From a checkpoint of a small image VQ-VAE: encoder depths [5, 5, 5], 8300 steps.
Rows from block 11 of the encoder, named by matrix and row number. Rows with one number belong to one channel. Each number is 500 + 25 x the weight over the matrix's rms, rounded and kept within 0 to 999. All counts start at 0. Numbers have three digits each.
# convs0: first 3x3 conv (encoder.blocks.11.convs.0.weight, 144x144x3x3), inputs 88-95, a 3x3 kernel for each
# convs1: second 3x3 conv (encoder.blocks.11.convs.1.weight, 144x144x3x3, transposed), outputs 88-95, a 3x3 kernel for each
convs0.41:536550501576615530523534484491491484515512491506505490500515465537579485494512461480480477491514497475485485519537500553602534513535496512542539519524518500495479495521462548589498492540479500503496503511506503508496
convs0.42:487508525468465490465454469506511530504494529481496515494493512474475495485477506525518472471456515494444491551537550512477529549506526481503532494476518502509531468478516463456481485441464501492496501465505510493498
convs0.43:477507564418475559426485568501506514491511515472507521505537570442500568432500573510509526463484536434468537490504576417470565418477574473484496499491503473481495474492533426459533435472536502497491502504500498499495
convs0.44:524490520417414461429419490509517535478495525468486519499490533432438493429444507556527524506475504494488494540522542465431486448433501475456496479501500505495521496464520406406463429424488500483492505487491512508495
convs0.45:453522586439520590469527582489505529471503532482504526454510556426507560447508553470496533472476524470479513449500559432495559454503554502499482508518506494502514447488528415478532443489529491496503497489504496485497
convs0.46:464430464380311394431399472516506505496491493501504512496456478400366435443420495521486490460440470486460512517478482415384434459437500503513516517512526501520505488441475456420469485473503497499494499502503487500501
convs0.47:493488466484481478480490473498493525522518539515533534511504484500491490499510499530534508506449514517511496523505540511489522529521516514500517484467541512498553510486504498458514507490502492482482492478492501501500
convs0.48:538457429486370357513433452520503506499486494512495509558471445521426396543470470542519495511465453523483477542472433515405370538459455519496485507478494494485502540459466503420421537466500499501497494496499492499495
convs0.49:515489566369378501404426543516513525493503518489501524545540572425432526428464544535533552485460498480472517532512573391407506425434534488487481501494508488497493508468510416412489453456529496493492500500494499498495
convs0.50:462490496480526512488510487472485477483513499479500488448469473476501491479495480399423432439461477439469456462485492495531522508525502499524529532558537537521523411460459454513496463497487491496489491503499488491497
convs0.51:478551545499620604469529535480491490483533515474503508462531517477579571456523523469485486482529528454513502450509518467572585449515531506497512494518517505479504466522514482586552457515510498496493509511491504503491
convs0.52:414456516419490556463516570472488494477501513484519528419457506419496542456516559452453483447481525461501536430448504434484545474521564507535507522535518530548532432474532441510572490545583491493496491486500488489495
convs0.53:460417463413356404465408448498506511484485499499483507476445476431417446472438477509505521502513490497490471495485500461443469487456482466466476481471467462478465468408430452416409493445450499509506503516516499505503
convs0.54:478403455436352420487424476502500493499487490500498490493450493446397461507454497515505497496496465504456465491453465450409435487431471494487486497501511490507517493459476463433459492463503490500494513534496503502487
convs0.55:517509559405394506411418519522531533491493522484490509541536570469475531462472548535531569472472509458477529543533583437427531439453552489512506481491510479482490519519567430427501436450509501497495493488497502499500
convs0.56:511545584443463528420428508509513513485510515467487504513548570476515551445471535517525538492480534452460502517542580445472541400421494469502489495505466490473460497544572454519544426453511496499493499503498492500490
convs0.57:498493515495471486486470496532510518510492482518526496514512508500487484502503489497561559491450518464481489512522531521478502489499515505496428520480436504512450484479392517471457515524497497503493515481512503531516
convs0.58:411396524380385505502509578501502512488487505505511532438446527410416518511524560471469516437459506492502535428419516390402508510513569471476493480504495490492491425386489403399483512505545497490490494494488498491491
convs0.59:437464546378425531474514592496504516479492523501519536469490547429460544493528575482483524449444501479486550467486550403437545504529598493486520488495501494497510452470547396438532479510563499492494496493496499494503
convs0.60:464471536365391515416433542505511514494511520486500522467488544372406522420452538506502530466468497491468516466468543379398518405426529503500513509519512499488490495488527427446512460469532502503505506519508501493496
convs0.61:584544527494459461477410441533527520501493497492471486601568547538518503505468470563558555526492508502476491595567534524471481503426462492486472503474477475477479586558543504478476484442475496496494503495502503503508
convs0.62:466522539464538541456505510484507513487517522498513514440494505450510519441484486445489514449487518438472490448503529450509535456493509537541527513538510530517485419491497448525516422482487507499508505501509502499506
convs0.63:494467501404389455465459522520517494497500496472471497499492500441461470454449502510504504476507495493482499528516523436439484480480534496489485518478474487495475494474501450452450469446487491516487504530495496490489
convs0.64:497519570418460529393426504516527528490506528476496518527554583472518563444487540527537559529542563477501543512554576452506562410464525496498493502510492488483460495509564432462524435448504503506497510514506515515503
convs0.65:522520535504493506506483509510493498508508495537496494511510501520499506517518527526525477503465451521564496514509509507488510493488513513539512477520461427447491478510486510483508473485484499514497487506491487487487
convs0.66:466466485454471489477475488489521484516514506505510468498499491495485526492507523461450424491484466490487466499482498486470499519499518562530582482504539485527529442505474493499481474488481497505503487492505490480494
convs0.67:491447543403380524486467578499501514490492527481504522516497571447439555498505595530500508481458496517493539502463539424391525493485569466485481474483485486477481489478537424401513475475563503496497497496498493490491
convs0.68:527539580417422523403404517522532530494501518485483515549548573478491534442447523550538561503482517464452512549546575454437518419402511473492506467472498470485494526526555440434496434422490496496495494491500497497504
convs0.69:544565571447450477392376458514515525509508504491501495545560548500501519445459515541562543493494503462460475561578585478467521416406484507525511472509491499504526509523511470467485463446500491494482488507485492501490
convs0.70:476501475579616530570602521474475471510520489506511486444455435527547477543547475442469456490520481500514483436462446511565495517561493533535524522527513508503495466484463541575505533551482497503498501499498487487491
convs0.71:485459507448442468466452476523525513507511508472487489500510528475502500471465491482484492492534493440458484513517522467482493481479503481500521525509491539534516471491496474514460481478482494511493502525494497500489
convs0.72:547572574482505539418429476513520519495516512462479493534556555478517533432446491497531526496516521450449481516557564467517536402415473497508498505500509479490513525544552465505516407410456488494488496499495493496492
convs0.73:432393436451445488529551580494494486503508496513530520461426468472451508540550585501454459462448462501513541459410444448433481523541581486472473476469461483461473484459470489470506545556569499495497501501489493504496
convs0.74:548502512448379416415325420534511510503489483485469475564522522491436467458382458551518517527460479501460484562531532500439454463393463529522498512503508495510502562523516493437464478432473485488487496492489497499497
convs0.75:486475469470476470476470489501514497527525512516535510475485482481488492481487492506500496511519474490512487474481476473484482455482484518523502509511489539522502487507478536538521505530518506510507510529511502512503
convs0.76:414409509354393512432458574490494507474491515485509528456463524420457546469503578505496509483487501473479514445460511394434527418459548495491505486482489488469478455429497431436506482478543489500487506523491489485482
convs0.77:516516535458461496426427494522510506528498511501507509526516531488483512454471524505523529474439500501491500527522558477454520453451508541537510520487503510517546507510514520474509465459512500502488505469495503506490
convs0.78:484372421465369435557503544496487501495476494521505515498415471483398447552514532512475494476443452529488510486401452476405447564513546521513509515505507510523517483413458472407451543523540503505502498501502492498501
convs0.79:549519567413355481435389515524517520489488502486480512561533560460418510451419520529508528477436478466435472546518554439369480450374501502504502498510495494503510536490530444365459469426500503503497504498494504498494
convs0.80:418453516394451534472518592477504512470496524489517528447478522431485541493527584483485495452474510486508564454472509428460542495536587492476509487478491488496498444475531425473553493532586498490506495487498493490497
convs0.81:505431467438338382441359421511507509507497507494484489529491525474414464475419469510511513515498499513481488509482476469418424457411430498495522507511516482500504515483502467444455472440467501506499510517504512515509
convs0.82:532551513559601537524547503482493491495506495496503494512524479544580507506527488482489486494525508495510496528546517550590546516557522502516534510495520492478496504528491523570515496527495497494493493486494503494498
convs0.83:513489552395340466433376463507504513487484504506513509528530565431425501463429499517512549456483506497469497533518567424404504457421480482506492485508480478502509475474520441430488478456491506493490501511488496503490
convs0.84:501553581436499547400442499501519522494512519468483493508554575468515555425465513504538544512532542482491507492544571449507546400435489475495482485504493486493501494531560457511530437474502495495486499503492500499492
convs0.85:463423494380323438497460533516507514494489507496503514489475549419391505508488552531507518484459496511483523475452506416357454496463528471476498473488486464493484478441491427398446474460495489502492488496491497490486
convs0.86:523454459432343380462409446519493496505478489507502492541490483475404430489445468543530503500502462483474485557519485479435438479439463517500500497496495513494493543484476479425448520477492498494487504524488496497495
convs0.87:549480436532443364547483426528500488533493480535506494560499454549466394557500450528505487530494452536511478553509445544473389549503446502508492497501473513496464541497443529459386539501450498500489494508501491502502
convs0.88:437447535392438542459496595492503512476504521487515536468492556434489565476535600481491530466494540487526567452473538419474552467516578491490489492489488492488496448461537435463549484514581500496493505503494503500492
convs0.89:452464551361398509432473561494513527488504513491510530508534580427474554473516579514518563465478543488505565493513582398437537455501586474482500488500515473488492480488568436457553474516569497492488502495491509503498
convs0.90:429447484485521541532571578466475492479509516503527525423447476471498521513550552466457472489493501524530526425441473473505529519556565513521513506514518510509509438452473493524538518555540501502499500507496500490487
convs0.91:496545556468536559412463496494515511493528515474499508498545553478534552429477500513510504488515540439478522483525561456517567410448505464488503468487507477491501487540560473535555438482502502504506506505509494501505
convs0.92:454419439472454500549555580496480488499492505517523543476453466490481498542538556493475464499497500545527542499462462508495506561566582502485516484475488477484498484456474495482492556554571494499498499497499495497492
convs0.93:506495494501498500507508518506521508498487510504511495516502503510488501508512502534529553499407501520500510514500515498459493515505518523470503458464481447469472487506455508476502476509509506507511501440518507513513
convs0.94:510493493497476493512503507485506514452487515481491508508496502503476496519493510494514499504552519485525463527520497491503521524526506432460549546491523464494503498486586504498493507475491499492487491524503502483487
convs0.95:512554540529592574503533519495510512502519519499515516484516499503550532484506488479484509480499534479478499515536545531565575513531540506513501524511499524484468480522495502555536465502500502500504506504505509508509
convs0.96:515485536411381489440419510504520523484487519473482505540518564463442527470445522550498505503460490474443484561517548447404498479432521464466506487481517465496509526487532438419492470461529491495491493491505495493498
convs0.97:423437520403437541488520596485495505482492529498522540466472535445475542500534585497480516475491516523533580472463527440471539520538597484523521483502517494497504436442515439464539514531572505497497505498495500487496
convs0.98:412453510453506549528572582468479493473490507492515518428461503448498525502538552442462501446471501477506533412456515436500544504551572478485471480490472490497462417463513451506547516566573500499500500495494488489487
convs0.99:481461483465437464478453496499493468481511486489494496470490498460509497465458493494469451482446447483471460471454454453442452447443451411509481492546506517541515458477424471537498482501475474502489487523511469484469
convs0.100:574549535506471457459409423530518512519506501492479480573563533537489493491439442565547551533515498518479480569562541526491477472411434517497497487494480495490492566554519516485455476421422489490494488502488497509503
convs0.101:528527561465431476435393457532525509522503493497491481570570572518498518485456493561557564529510512494457489568576589493477515457424488498509494491488485488488475535530534478447471457420461493490490501503496498503503
convs0.102:434377466400345457515506583492486497486477491522513523483457511475435513572566596500477492469439483523516548482431494448393489549545595495490497483487501478487503473440488437415502521533585499489486500498493495495502
convs0.103:518492522513484492514504516476479493461504509482511512509494519489496506500500511510500482525521509530500517499491485492502491494488480409470493493503514453512502507479502473523501474503469492487500485519516495505503
convs0.104:523552585419439512406434521529531518500497490485490496552563579487508545466483542555549538502496519480464526542563594452467536419454541467492511452465495467483485526549568448452507449463514496495493492489495493495504
convs0.105:461414479368317425431401479520507512500485509487496512482452508414391471452437505517510509468457471491462486508466495414383452466438489513512494522513508518518493508455505438402469473453490498499494499507502501505495
convs0.106:521469477493399414483403428523510497520501491503493488529497499482419437483402444494487492491452450497437432510471488474392423474388423498493494488497487474498498495461467476428426480421449496503500496504504489503500
convs0.107:516526536488454464483436445517528538503494512509500485491504516485469478504468488546550491468462477486442446541535540512472487540471493498525527487504523520554578524528524486453470485462519494499500481464493519517497
convs0.108:510505553398389494375376495522525529490500521482488512540545582443452530405430524543557567501493518471472513548552577449449525431421521504483482498491485507497498539525559449441517449450517501503495506502497502500494
convs0.109:491471535393384500486482568518511512491480501500492525519510544449466536499508563534521558458426495502491566520498552414379512492490590482482492484494490498492475511480540441424507504494560495487494489485488502494501
convs0.110:496542590411486560409463543504514527478506521471485519497525561430487539408471526512513519474479510476492531485514562425483544415466545464489484477485480482491479474487558418460529411447501494508495494490490500491492
convs0.111:522549511551612543509538508481491493498511499499508497496525489525590516488520483468484478485508496499487494514539520537590548513535523503527537510522513514501504487519489515580523475527500491495493494499501496497496
convs0.112:559611529574638549510532492516519499528522502523516496515562483551600508490505470493513492496530514471493488524570509538603535485516494496506520501520514505508489511555481534584507480501461507506504504517509506513507
convs0.113:499452496395339413408363449516510508502490494489485496515489518444392470451408478541532547501483504476468507540510535461412465445407489490470465492490478509496479504472519442407466458435470497497496497504497496500501
convs0.114:534556581461475512402408466514524526513524517474497499554560562510503524446450492559544551515506512477448490553564578489490522424421486482486523477477503487501513534541544463464493423426473486491491485495488497492494
convs0.115:489500500491502485493495485503528493493533459496514478503496504501487502493498503503487464493478486501512511503514516512510512512516533532456469450512487489500481506515467501484499489495519500502489490494511494491506
convs0.116:489482515477465485500483511498484482485505452515496465507501509494492502513503497573486453532485500519474509522502531509501506515504529484459417404504438525468470559530482502493515509517524480490490479555511493492499
convs0.117:511532574428427505420404478514518525500489507493495493545554563480484520468453503510545557513474520486483483522557580471446539442439492547510482536490483525495503530517533480454490492441494499500482518485481500505494
convs0.118:494501491460476469482476480495526523511505510502515488514492504510494513518507509523496453497479472494475464530532530518495510531503532525482524476491491489513518464494452502474484455458489501498494505481511501491491
convs0.119:488519578378409502383396512515525527490497507484485504536554585445472537406444536522534544484488512451458495507549575406441512386416509491482487490480481501492488514516541441434485445450507499496488505512500507507501
convs0.120:414450493466518551511559581460489496475508506491519514425459498456516544500544569467469497472492531502527547395430486439497544495546575501495484480486478487492462448474491475526534519554560508508500511508505499502500
convs0.121:521559582424468523382417493524523522497519512483492498544561574476500540429465522555558542509502496479474498545569590452485531401424507477489488482503512473470467525554547457475513420436483493493485489491495495500491
convs0.122:497565520542647566493540501485497479508525495499514493469519485519604523483535483474488486494520506476501480491545519525595555495543519498528527512529522534514512477522482537605531505544497502507505509517513504506505
convs0.123:517556569460501537395420482502517510488504503461476492513545554478503528430445491534543540502523536454466494516556571470515541418437493468472484459471474449466479520556578466505534415437493493500505487499507494494496
convs0.124:509501510495479495500498511505531521508505498511501490501491483501476486506502509489533523518511524492507541503512514499474505516507527451514467512458480465489457517538473491483470523509499495513508509453520498493504
convs0.125:566548560468441485415398470527514512505493506480483495562551547496489500444428476558541539511479497516460490582560555490456500459422489489508507484481508477496510553548541481464491442427472487488493490484496499497501
convs0.126:464467467482472483516495512487495489488482505490482521503491486510503495501512527484511511495538525519551493503506490507507506524524518527518504514493482447467505461458479520508487494470497501520494522532494489492479
convs0.127:523547502561605521520540490488499489511515495509507491499518473543591491500528473479489469489514481494500474517546503548607531517551504492530529514530523498506493496525478543586505497536482487493491491495499493497493
convs0.128:517548581442516581400451561509514521485517517466497516499544558470527564422481546509522528486510532446463501494531562445512558381439520495495477497516481481496505486524550466515539425477523491499497497515503490495490
convs1.41:508546493520580527477515483496509502508515505509511503595658609596687637554610588497521512520541528503517510544602558562627569525559531433421426427427440444450464515540525505545525482516497505500513500492514504505529
convs1.42:525564599499550546493563513513483473495498495516460517497534502531542550466526520464512460515570493578555495514534487528552529524502476477489516467524531451488527512546538502561519473501514487512532496519544483522507
convs1.43:538523496521528499488499510492505498496502500492494500529514503543524501533530524484493486490511498476502487494493480507507499482505500501517506495510480491491492525517496494513503495513509503500498509507504503505507
convs1.44:498521518500544548506536552505490486496496478510496505442443431442436441459462462533551547537557549551537528481492472498517498517493476492520520504507500477512511536543557529551555511544527491482508496512506499500499
convs1.45:456458464457455474436437468466501497477503501478497497514518505529527503520514522548522503528521529532526525507498487498482486486459460499476503491483506471474489467496486486503486481507509501498512493486504491484490
convs1.46:517524512524526502509502488485496497495510501508507510500509523489494509489478475524504486519519509483504517511502491510516500473474482534535545529520519550534512524516506510513513508523527506495481509498492506505505
convs1.47:506527571471444500547513522522531516487510488534475527516546519566512498532516489522490485502558508470505490532533482535533506464519444444479491499471533477430478380463464469560502535538467463475480506550551501545515
convs1.48:501522514494519502493515502510506513497503508495496510511502531501498501495482499495506490496499514485499498511510510493498504474480483506492496521522515534547505526512527505498523503507531491508511494505515490505501
convs1.49:548529509537523509533539531501506505493497505496500514502498516488476499477479506469479482479496486499484477510520509512515520499511524475478485470479477469462459490444447494448453503477485506508507503510516490510513
convs1.50:542546516539533511517503496508518500514526506528529528600610562607594552550551518561549544522532536480497511552565534525537510504518494446446487451458502462473497606610605608598601593590595504490496505501502516501503
convs1.51:538541488548553497494514461504501500497501484494494494517544488563557501539532488493498480482517507459490472510516460535543472480485448453465458457460459465479481497484448518502480501515488500492499506502505509507500
convs1.52:477469471485470475471469461486482479497490492498501478407416389420421395406424399575551557566552554597570569469448447467452447477452432513504516525481516508469509477506483492499464478483471479482494485482494482474486
convs1.53:499521517512510512510522505473484483488485497483485485399401406422415389405407398589556588565534557561536540465479467471467453467451439520508517516514528506526531520517522522525545510532553497483478486473483490480476
convs1.54:507523522528531536530536544486505490513516512499511495462465470466487478441479482507485492506477482517477486492486487500478480498479473473474467461479488470481522550539543530529544533541547504510490513496497519515501
convs1.55:504488496506495487503520504507509512497496507499516512460466447468471428474485459515503502491485495502510511481492488476486474472505481500522506504516500499488492507518519506503508499487499516506502511493508490488491
convs1.56:524538509542531517527531517496507478501494498481492491524524499549548522518513515513500495540528505559551515557562532559557541547548536509509504484494491503485470525530530517526520516509511495484486493479479485484475
convs1.57:554567522605534569584560530487509508456503496512473496515539493518501520533495480523457537499569507490504554541474542540579514506516538535516529536492500513495487565493483539522431589485471519470480500539466543482501
convs1.58:496490513495499526497510532480494501492494501506503502516514513506511499512506496518519526506522527494512529501515504486506499488490490523512500501503494488501493482492516494502503508518524506505496495512503496499497
convs1.59:499528552513540555513518536499488494489491499496497504479501506487518531511532536503537550533551546532544541499548566517565572531553562521522506501503517509515523530541545519514520508523510504498500512500489517501490
convs1.60:539546509549550512519524508492499497502503508492500496488480471501480456492461422532515483524512485501496498518521494530523485509485460485475463493467480474457450527511488529510489535512483521510511512509499505496501
convs1.61:475479507506500507519527522490491516494499504496488493476476493473479485485492502518515507524508511510515519498499501494498520491503521526530545501533530487505511484494483477487477504503507494497483489501489485485486
convs1.62:539488445572525465544521468496519507502508484505505492516523492566546505562542505557537546554555559534542557544520503561536521536534531436441460412427476416427443544552492567576514555549499490502506485493496498498494
convs1.63:486520517510554536525553540494486481504481484496499491461468484457505501446477488506511515522495538519519537491510514500513526500509533497528507485500497492514525555563571550548583526563573506515493515487505499491486
convs1.64:455472498478468495485497506485503498504509503498502492475467469477478468496485487512486505518512502514509497483454459493464459511485476516491504487469490454438462484485511463474509477479494512506511505506503495499503
convs1.65:607575577529496511549553533474515483523523498477449472514513511496547514520518524478516485497508515469493471499530503504508514466479432536473510534465497483423408533515523547464523566594637525499497515536489503463485
convs1.66:614591586605588531558561530506538511531518505494507492558571579565595554520542526452513426481502492509531501532546532547553555542543556564519539502514548438456445529527541586559556606593613509515495496520505486486500
convs1.67:533512526532505515531509508517513504503506503502511500452474511461496515466504517499515495516509499503497490490521519503517515505514492526518494506513489515493491519515519513515525499504514481497505492496512503499505
convs1.68:493490500517511497514517504502503505494497502490499502543518488547515505510497486481492500470499484497492475524515510507501495486477465505508526528501517509490506493495494510492497506486484503506507516507510513512517
convs1.69:551551544531528524551556543508518505508508491493484479480473473465475469487493492469467461466472465485494486480477480474475478484495480506505517499500504483480474529526517518494527501513524521502491509505491508491471
convs1.70:463515474465521484421451449509507495504514504498507510500571554509571555499547534468492487487513509479480493473534508491545518450470456473488498509487503518491514500510487494506488457466478504496503503496505508504512
convs1.71:603597561612627561555590522483480481517483504511511498542579549531572569491540523493485487515491489542513545554561551561563552559557564523558533489547529455521503520506523548525562555537552504515510510468508497494496
convs1.72:507517518521535538538551551497509512503505492504497484459470483469486495482478504463466465479495486491513506491489485496506492494504503495510517482480511504503510519514482520513501520507505491494505496484500486501506
convs1.73:496512512492505515489511513509521495506505495522516504514521512509511511516508514508510515499508503486506496495497511504507508489514506457481496479499516501479489458470480476482485473485509508500497507512502510503505
convs1.74:512507487521509486533529503497499503502506500530526517490486491486487504518516512500493480512493496492497504495507513490493500509512522482525518494523529505521501503521529502505518523505518512513509506515506502503502
convs1.75:533554506559568530525544505468489488485488491465483466500524513509510502531504488582566561560524557579544560563574576572566567573565560488480462458468472419462440462447414487465455503473473476465468467460471466468469
convs1.76:505535511535546535538548514492496492507500505491503495461445447482450455473458444526505504504495492514489507500488479509498489513492484473475472479481478480505483535542541531528531535556563508500498501511489484482474
convs1.77:580595560550533550581591591510516496524519501521492509480486504489476494496483492479500495499541513504542518500518521519553531488519516486483508484477485478431447530507504542556521563550563517497493507546506507492497
convs1.78:528513486502497503515507502475487499497503500517509499478468475485508483515504497500510479497493481498504487490483453486480454498492460511489504508492502493493511507495501508493489520509499499501492501499502500504506
convs1.79:523535519522522495540519488501502505497505506508509515489487471490477461511488463500493497485482499495489498518499495515507492529507487491510473485508499495528519507515505487498503500507501510500487505506493480494487
convs1.80:476479499476507527472508512476492507488494514499496508517522509517529522532536525506496523503501493510508500523525519535527518517514510511496482514494490522472499510504488497488494507492482490501504497495497494490493
convs1.81:513534510529543521523530498507510497507510511488502502439453447470486472478479471528499487513491478520507477492474464511476469526493478467483475464493474472488480492505509513512521503504498502503505506496504510496496
convs1.82:525556516541584533500528494497508507499509509501500502615665603629708639573628594522543531528550536505525508557609560567625566539564527452454475450450473468465491519540523521556527499529508504509514499496511509515520
convs1.83:511514534540502502537513493497504498514503503524522517465465462483475470493484485510474489514501494520511513504489503498493507509498497496504526507500523517516520524533532534517531513515516500500479498497501496501498
convs1.84:502495538525514528502513503498495495498502505487507503496485492515507506519523509502478488509503487526516495514487510518495494538509497531507506525502491514510486511501504508497504531522514500497495506496497504500490
convs1.85:503483482510496492502507488516516516511504508508496478475479474489485495468455466505491484511493482513498509493488491507495500510498511520519524503524519506521512507494499501495512500512515503504511504506506519514508
convs1.86:527535527527505515529511501486499487509499497508514505506491499493476484499495497501499500499503521487492522487489492492499487486480484493509491502491484493486479524503510516481499512518510506496478513514489502490484
convs1.87:473489506478479490488468457494507494506521507520528511503524510509528524507515521487486497502499505507487510498510496479504507467484481540529527517520519488500497465456479472455479470453462505490476499501487495503504
convs1.88:472496494494518503494530507487511514498505503484495491475499510488513508493521529516522537527529547524530537513529526514527526503529530491482518480490499493500531533548546526562530513536524492498503499501503508504504
convs1.89:484487506467485510467475502495489497511500492510509500566563535566557538551533517516512512510508490500493475520524511497503498479477475521493506529509508536515519489508524489507504489494487491492501487490501495500507
convs1.90:526530497520522492510527522499505510497506498510504508555541508556542511565558517521517481510509480505494489508492471518495471522499472496496498474486464446459438536522503524488479506485493501501512503501510499498489
convs1.91:488507492510520493489506486493499491496503496489497487512528514531535524527533525524515514511529507501511501533536524539534520519531515485488475506496503534506487505491482511509480505518485495498496490498492489492481
convs1.92:471462449503507490512517499495508524508515521501516499459454476480493480445485475542541522517521507548522523506497472496490477501503489498515530492516540497524548505490486518496505509521494493507501505501503508491491
convs1.93:500525493532454450530509513513537523502512502522522493527521507505468499538504513491505523471548492479469460502537537528522538574521511588490495553438469460442400449436452496550462507496489475464472469535492512502502
convs1.94:446458508426571507427477493499496511544452477530540529493512464569538527485538509502496507492484498534476523528531527512559530561519534415480447396492423413551555535567521489551530414516525491502518486484524479506501
convs1.95:545524450574550465520507443497504491509519487507510491635623533662654556614610545536531502546538509525521495601589517624596521568556502441448481444450475460463471534516455540530472514502458499498518489487515493505527
convs1.96:506508513536549542526556542508503503511507506488504493494469445513496479500483476498504496507497491516509498516482470523490476527493497504510509484506487497520528540552539535549541532531548501501504499491499499496496
convs1.97:525535524537535516514523520492489482492492503489502512466479489480497499486522493502513503503509508499482511490502521502527539530531548510480471499489489514488473511510522498494503482508510493497494488486499504496502
convs1.98:535535507530532512515527507526527521518527521498511512518518521526527510486502494491490467477474442475457459481478455493487457481476464478473486478481515480502510532530525525535524509513516495503503500495506505508509
convs1.99:526595559563619621550555578498484485503494498490506507542590579582608583551599563512486499513503492490498472574584563588588561535553517453509535481474525579535599617602614555532624586565628535522525505479506509497500
convs1.100:497497489494501508498501500501501496495509498500498490515517498508511510501501489541517496530513505473482503499518502494498495479489478486505508474483491486485494505504493494482480476486490499497497498504498485484496
convs1.101:542544511533520488543521482504511501516524517521524513539531516539546526524514512530512517503504506487491498515512495493480482457452456521532529536530534557544537547546537530527531518513508506500479503505506507506500
convs1.102:493493499495502507495500512493502497501506501512508506510506504500515499499512530462473491486488495504506494495490493505502511507507516535521511535534524539541552507514518498492495475498504498508502496507510501504499
convs1.103:462449529527587531484532511491492485491503492502520487458513523491512512499540542515511491474495512523507487560535512516530550561577529472481517491511496521548544539518597462459522432439484480499521445410525480511516
convs1.104:542542524537535533527530536499491494487491486503508493484464476480475478490493499464458463466450457479467460533525513524513495527513490507530541482498521495493519490488493475480497475480479500492478512506503530521514
convs1.105:498523519505510506499509496504511512499509512501509513514508505488514499484507489505516508528519490500503494492512495496502485479481479516491518498515517497510505531491513517495509514509508517510497514505502504498498
convs1.106:526542534544557551544547547503500488519511492518515489502504489527527510554542508497495484500495487486488495488501497499506491499502494540525522525510514519534514517513525532524524527522495492499484493491486486482487
convs1.107:567552590560548564589602576516499497493496486528497505507507507516497510529529546472495489507566552566575548514524488522553548527531511540493504519528525457429482523532530541551528521555538512519503505532524490482492
convs1.108:542532511538523495524512496515510516520519513519519522494483470502496481488484483506516506509500501510511504519523512507512505499511499498488502493486486508504507492490510493488508486508507490507510497510506497501497
convs1.109:523497503530494494538495491487487498494492504518516509504477455474458442460442439504512520529521529510529517524523503533496479498479457529509503526500512539499519512511514513501520503485491515512508502507507493495485
convs1.110:504523495499529504500513479485480482485490496490481489482476456487487467472477468524490477538510498535536524474472471500499485493500480495515508511517509482474487535541528512527537525523526510503514502490492505499488
convs1.111:557578506574598517507521476500510499507518506506510508626672594651706623588617574531539513536549520506518491593634551606635549541556513437436468440438471456460484533545515538553516499518500513508520502497518503509522
convs1.112:472462439514526481509513475516511502507506497498494491497521502506570555531576548481504493513530520502524518469501473520572513517548508501487496474478493467485487485487460501517475490506467496501516501499507499513523
convs1.113:509522521510536544509544539484496508496499506519513508474474480479483492508489479484490477509508487483495502486481473488490483481476480498503508500510513516528531514526528510510531527523543493494493502497494503490500
convs1.114:479488481482481462516536502491499502493507492491494498535505496487479466509503491473475458500496484515526500484475475478483479529525498520534529515539527491498512451471462468486473503498497487495498482488492487492494
convs1.115:581538551607479548562518469505503486453518498504471469525492490490504498502509488466500522495518515521536555436481508531447515507482461598516489562506551526481423538560537524506530513548529511511474503577468523515482
convs1.116:517554524612521584562520569511495455473523488515495478522486513497530488480487534471448422477474494497521426480535495521488547437547489555521566551478593579515579519497491537426512474484487524532538502494502502528505
convs1.117:540528520543529531545550537496512498512506507514501497479479459494480474478465449502504494508509497505520519530530527523535515493491483473478479472484477483476484512532545524544527495512524526504489525527490514495498
convs1.118:594591590605570545522591519481502466501524498499486465544558500536548516519522511488503454491528482558527509552568513551559568552523525557494515495509546409514479510523533564536532545572609511512547497548498485492504
convs1.119:535528510540529514531529527507502508509496497507501496521489481539502486523507484505503506505506504486492488519501489497480467489471457505513513526536541539536537480468470481462482509493488506509507498509506494495493
convs1.120:519545532530559534520565526509520516513512511526519504497513487529532512497518504516504496494488470483481475504495474516508486507510497474462468450438455467461474507520531519544528507516489486490497508505508513503506
convs1.121:498496485514512485506513478506504503501506500493502483509487465487476485518520505512507495530527496522513506531529492554541498549538505525534541516516524514511504497480485498496500529509490487500506501500496494492489
convs1.122:508533488525564499479498462515519496515516501506511505549613583565626580523567543487513504489520514480498483509579530527604537485514476467446454468465470462466481500513497499517497477484469502501507498502512515517522
convs1.123:527552511518545518506535530494493476496497474492489489501513513506516519533512519512504500521510508494505491518526528533532534526535535524488454540497441529502462466475475471470470494468469480482492495494504500500505
convs1.124:591534618598532567486526508528517532475497515546523526469511538509444539533542488465519494490536516468486550517500503532540483495489547528536551520562564582531515460469525507548452519454443515546498504507479496474491
convs1.125:520498498545522508559532537491499507495507506517519528494471474497481458517504506511514496521518529512523501495496466520517489534530509507514540524516544501504558523532535519515519505499508494499504484498505474490485
convs1.126:518554489496556486487540499492510503545500508484461490481502500537573538472525513560509531508477506539495516529523492516538515510517537459518512460496454408491440531547587496502507547583578527495518514479492512483501
convs1.127:538571523552603540504534500507509502510516506504510506622680633646714664591643610510538518519541526492508492573640585590653582544575533428429449439433450461458481535542523525551526494520507508510525505502518513518531
convs1.128:502506513520518534495509514494486480517521500505503503493502470500515481473479477554512523547521525569551537507498507485470487505490482522551553510539523487501515494507522484472516489475501487485502481480478479484494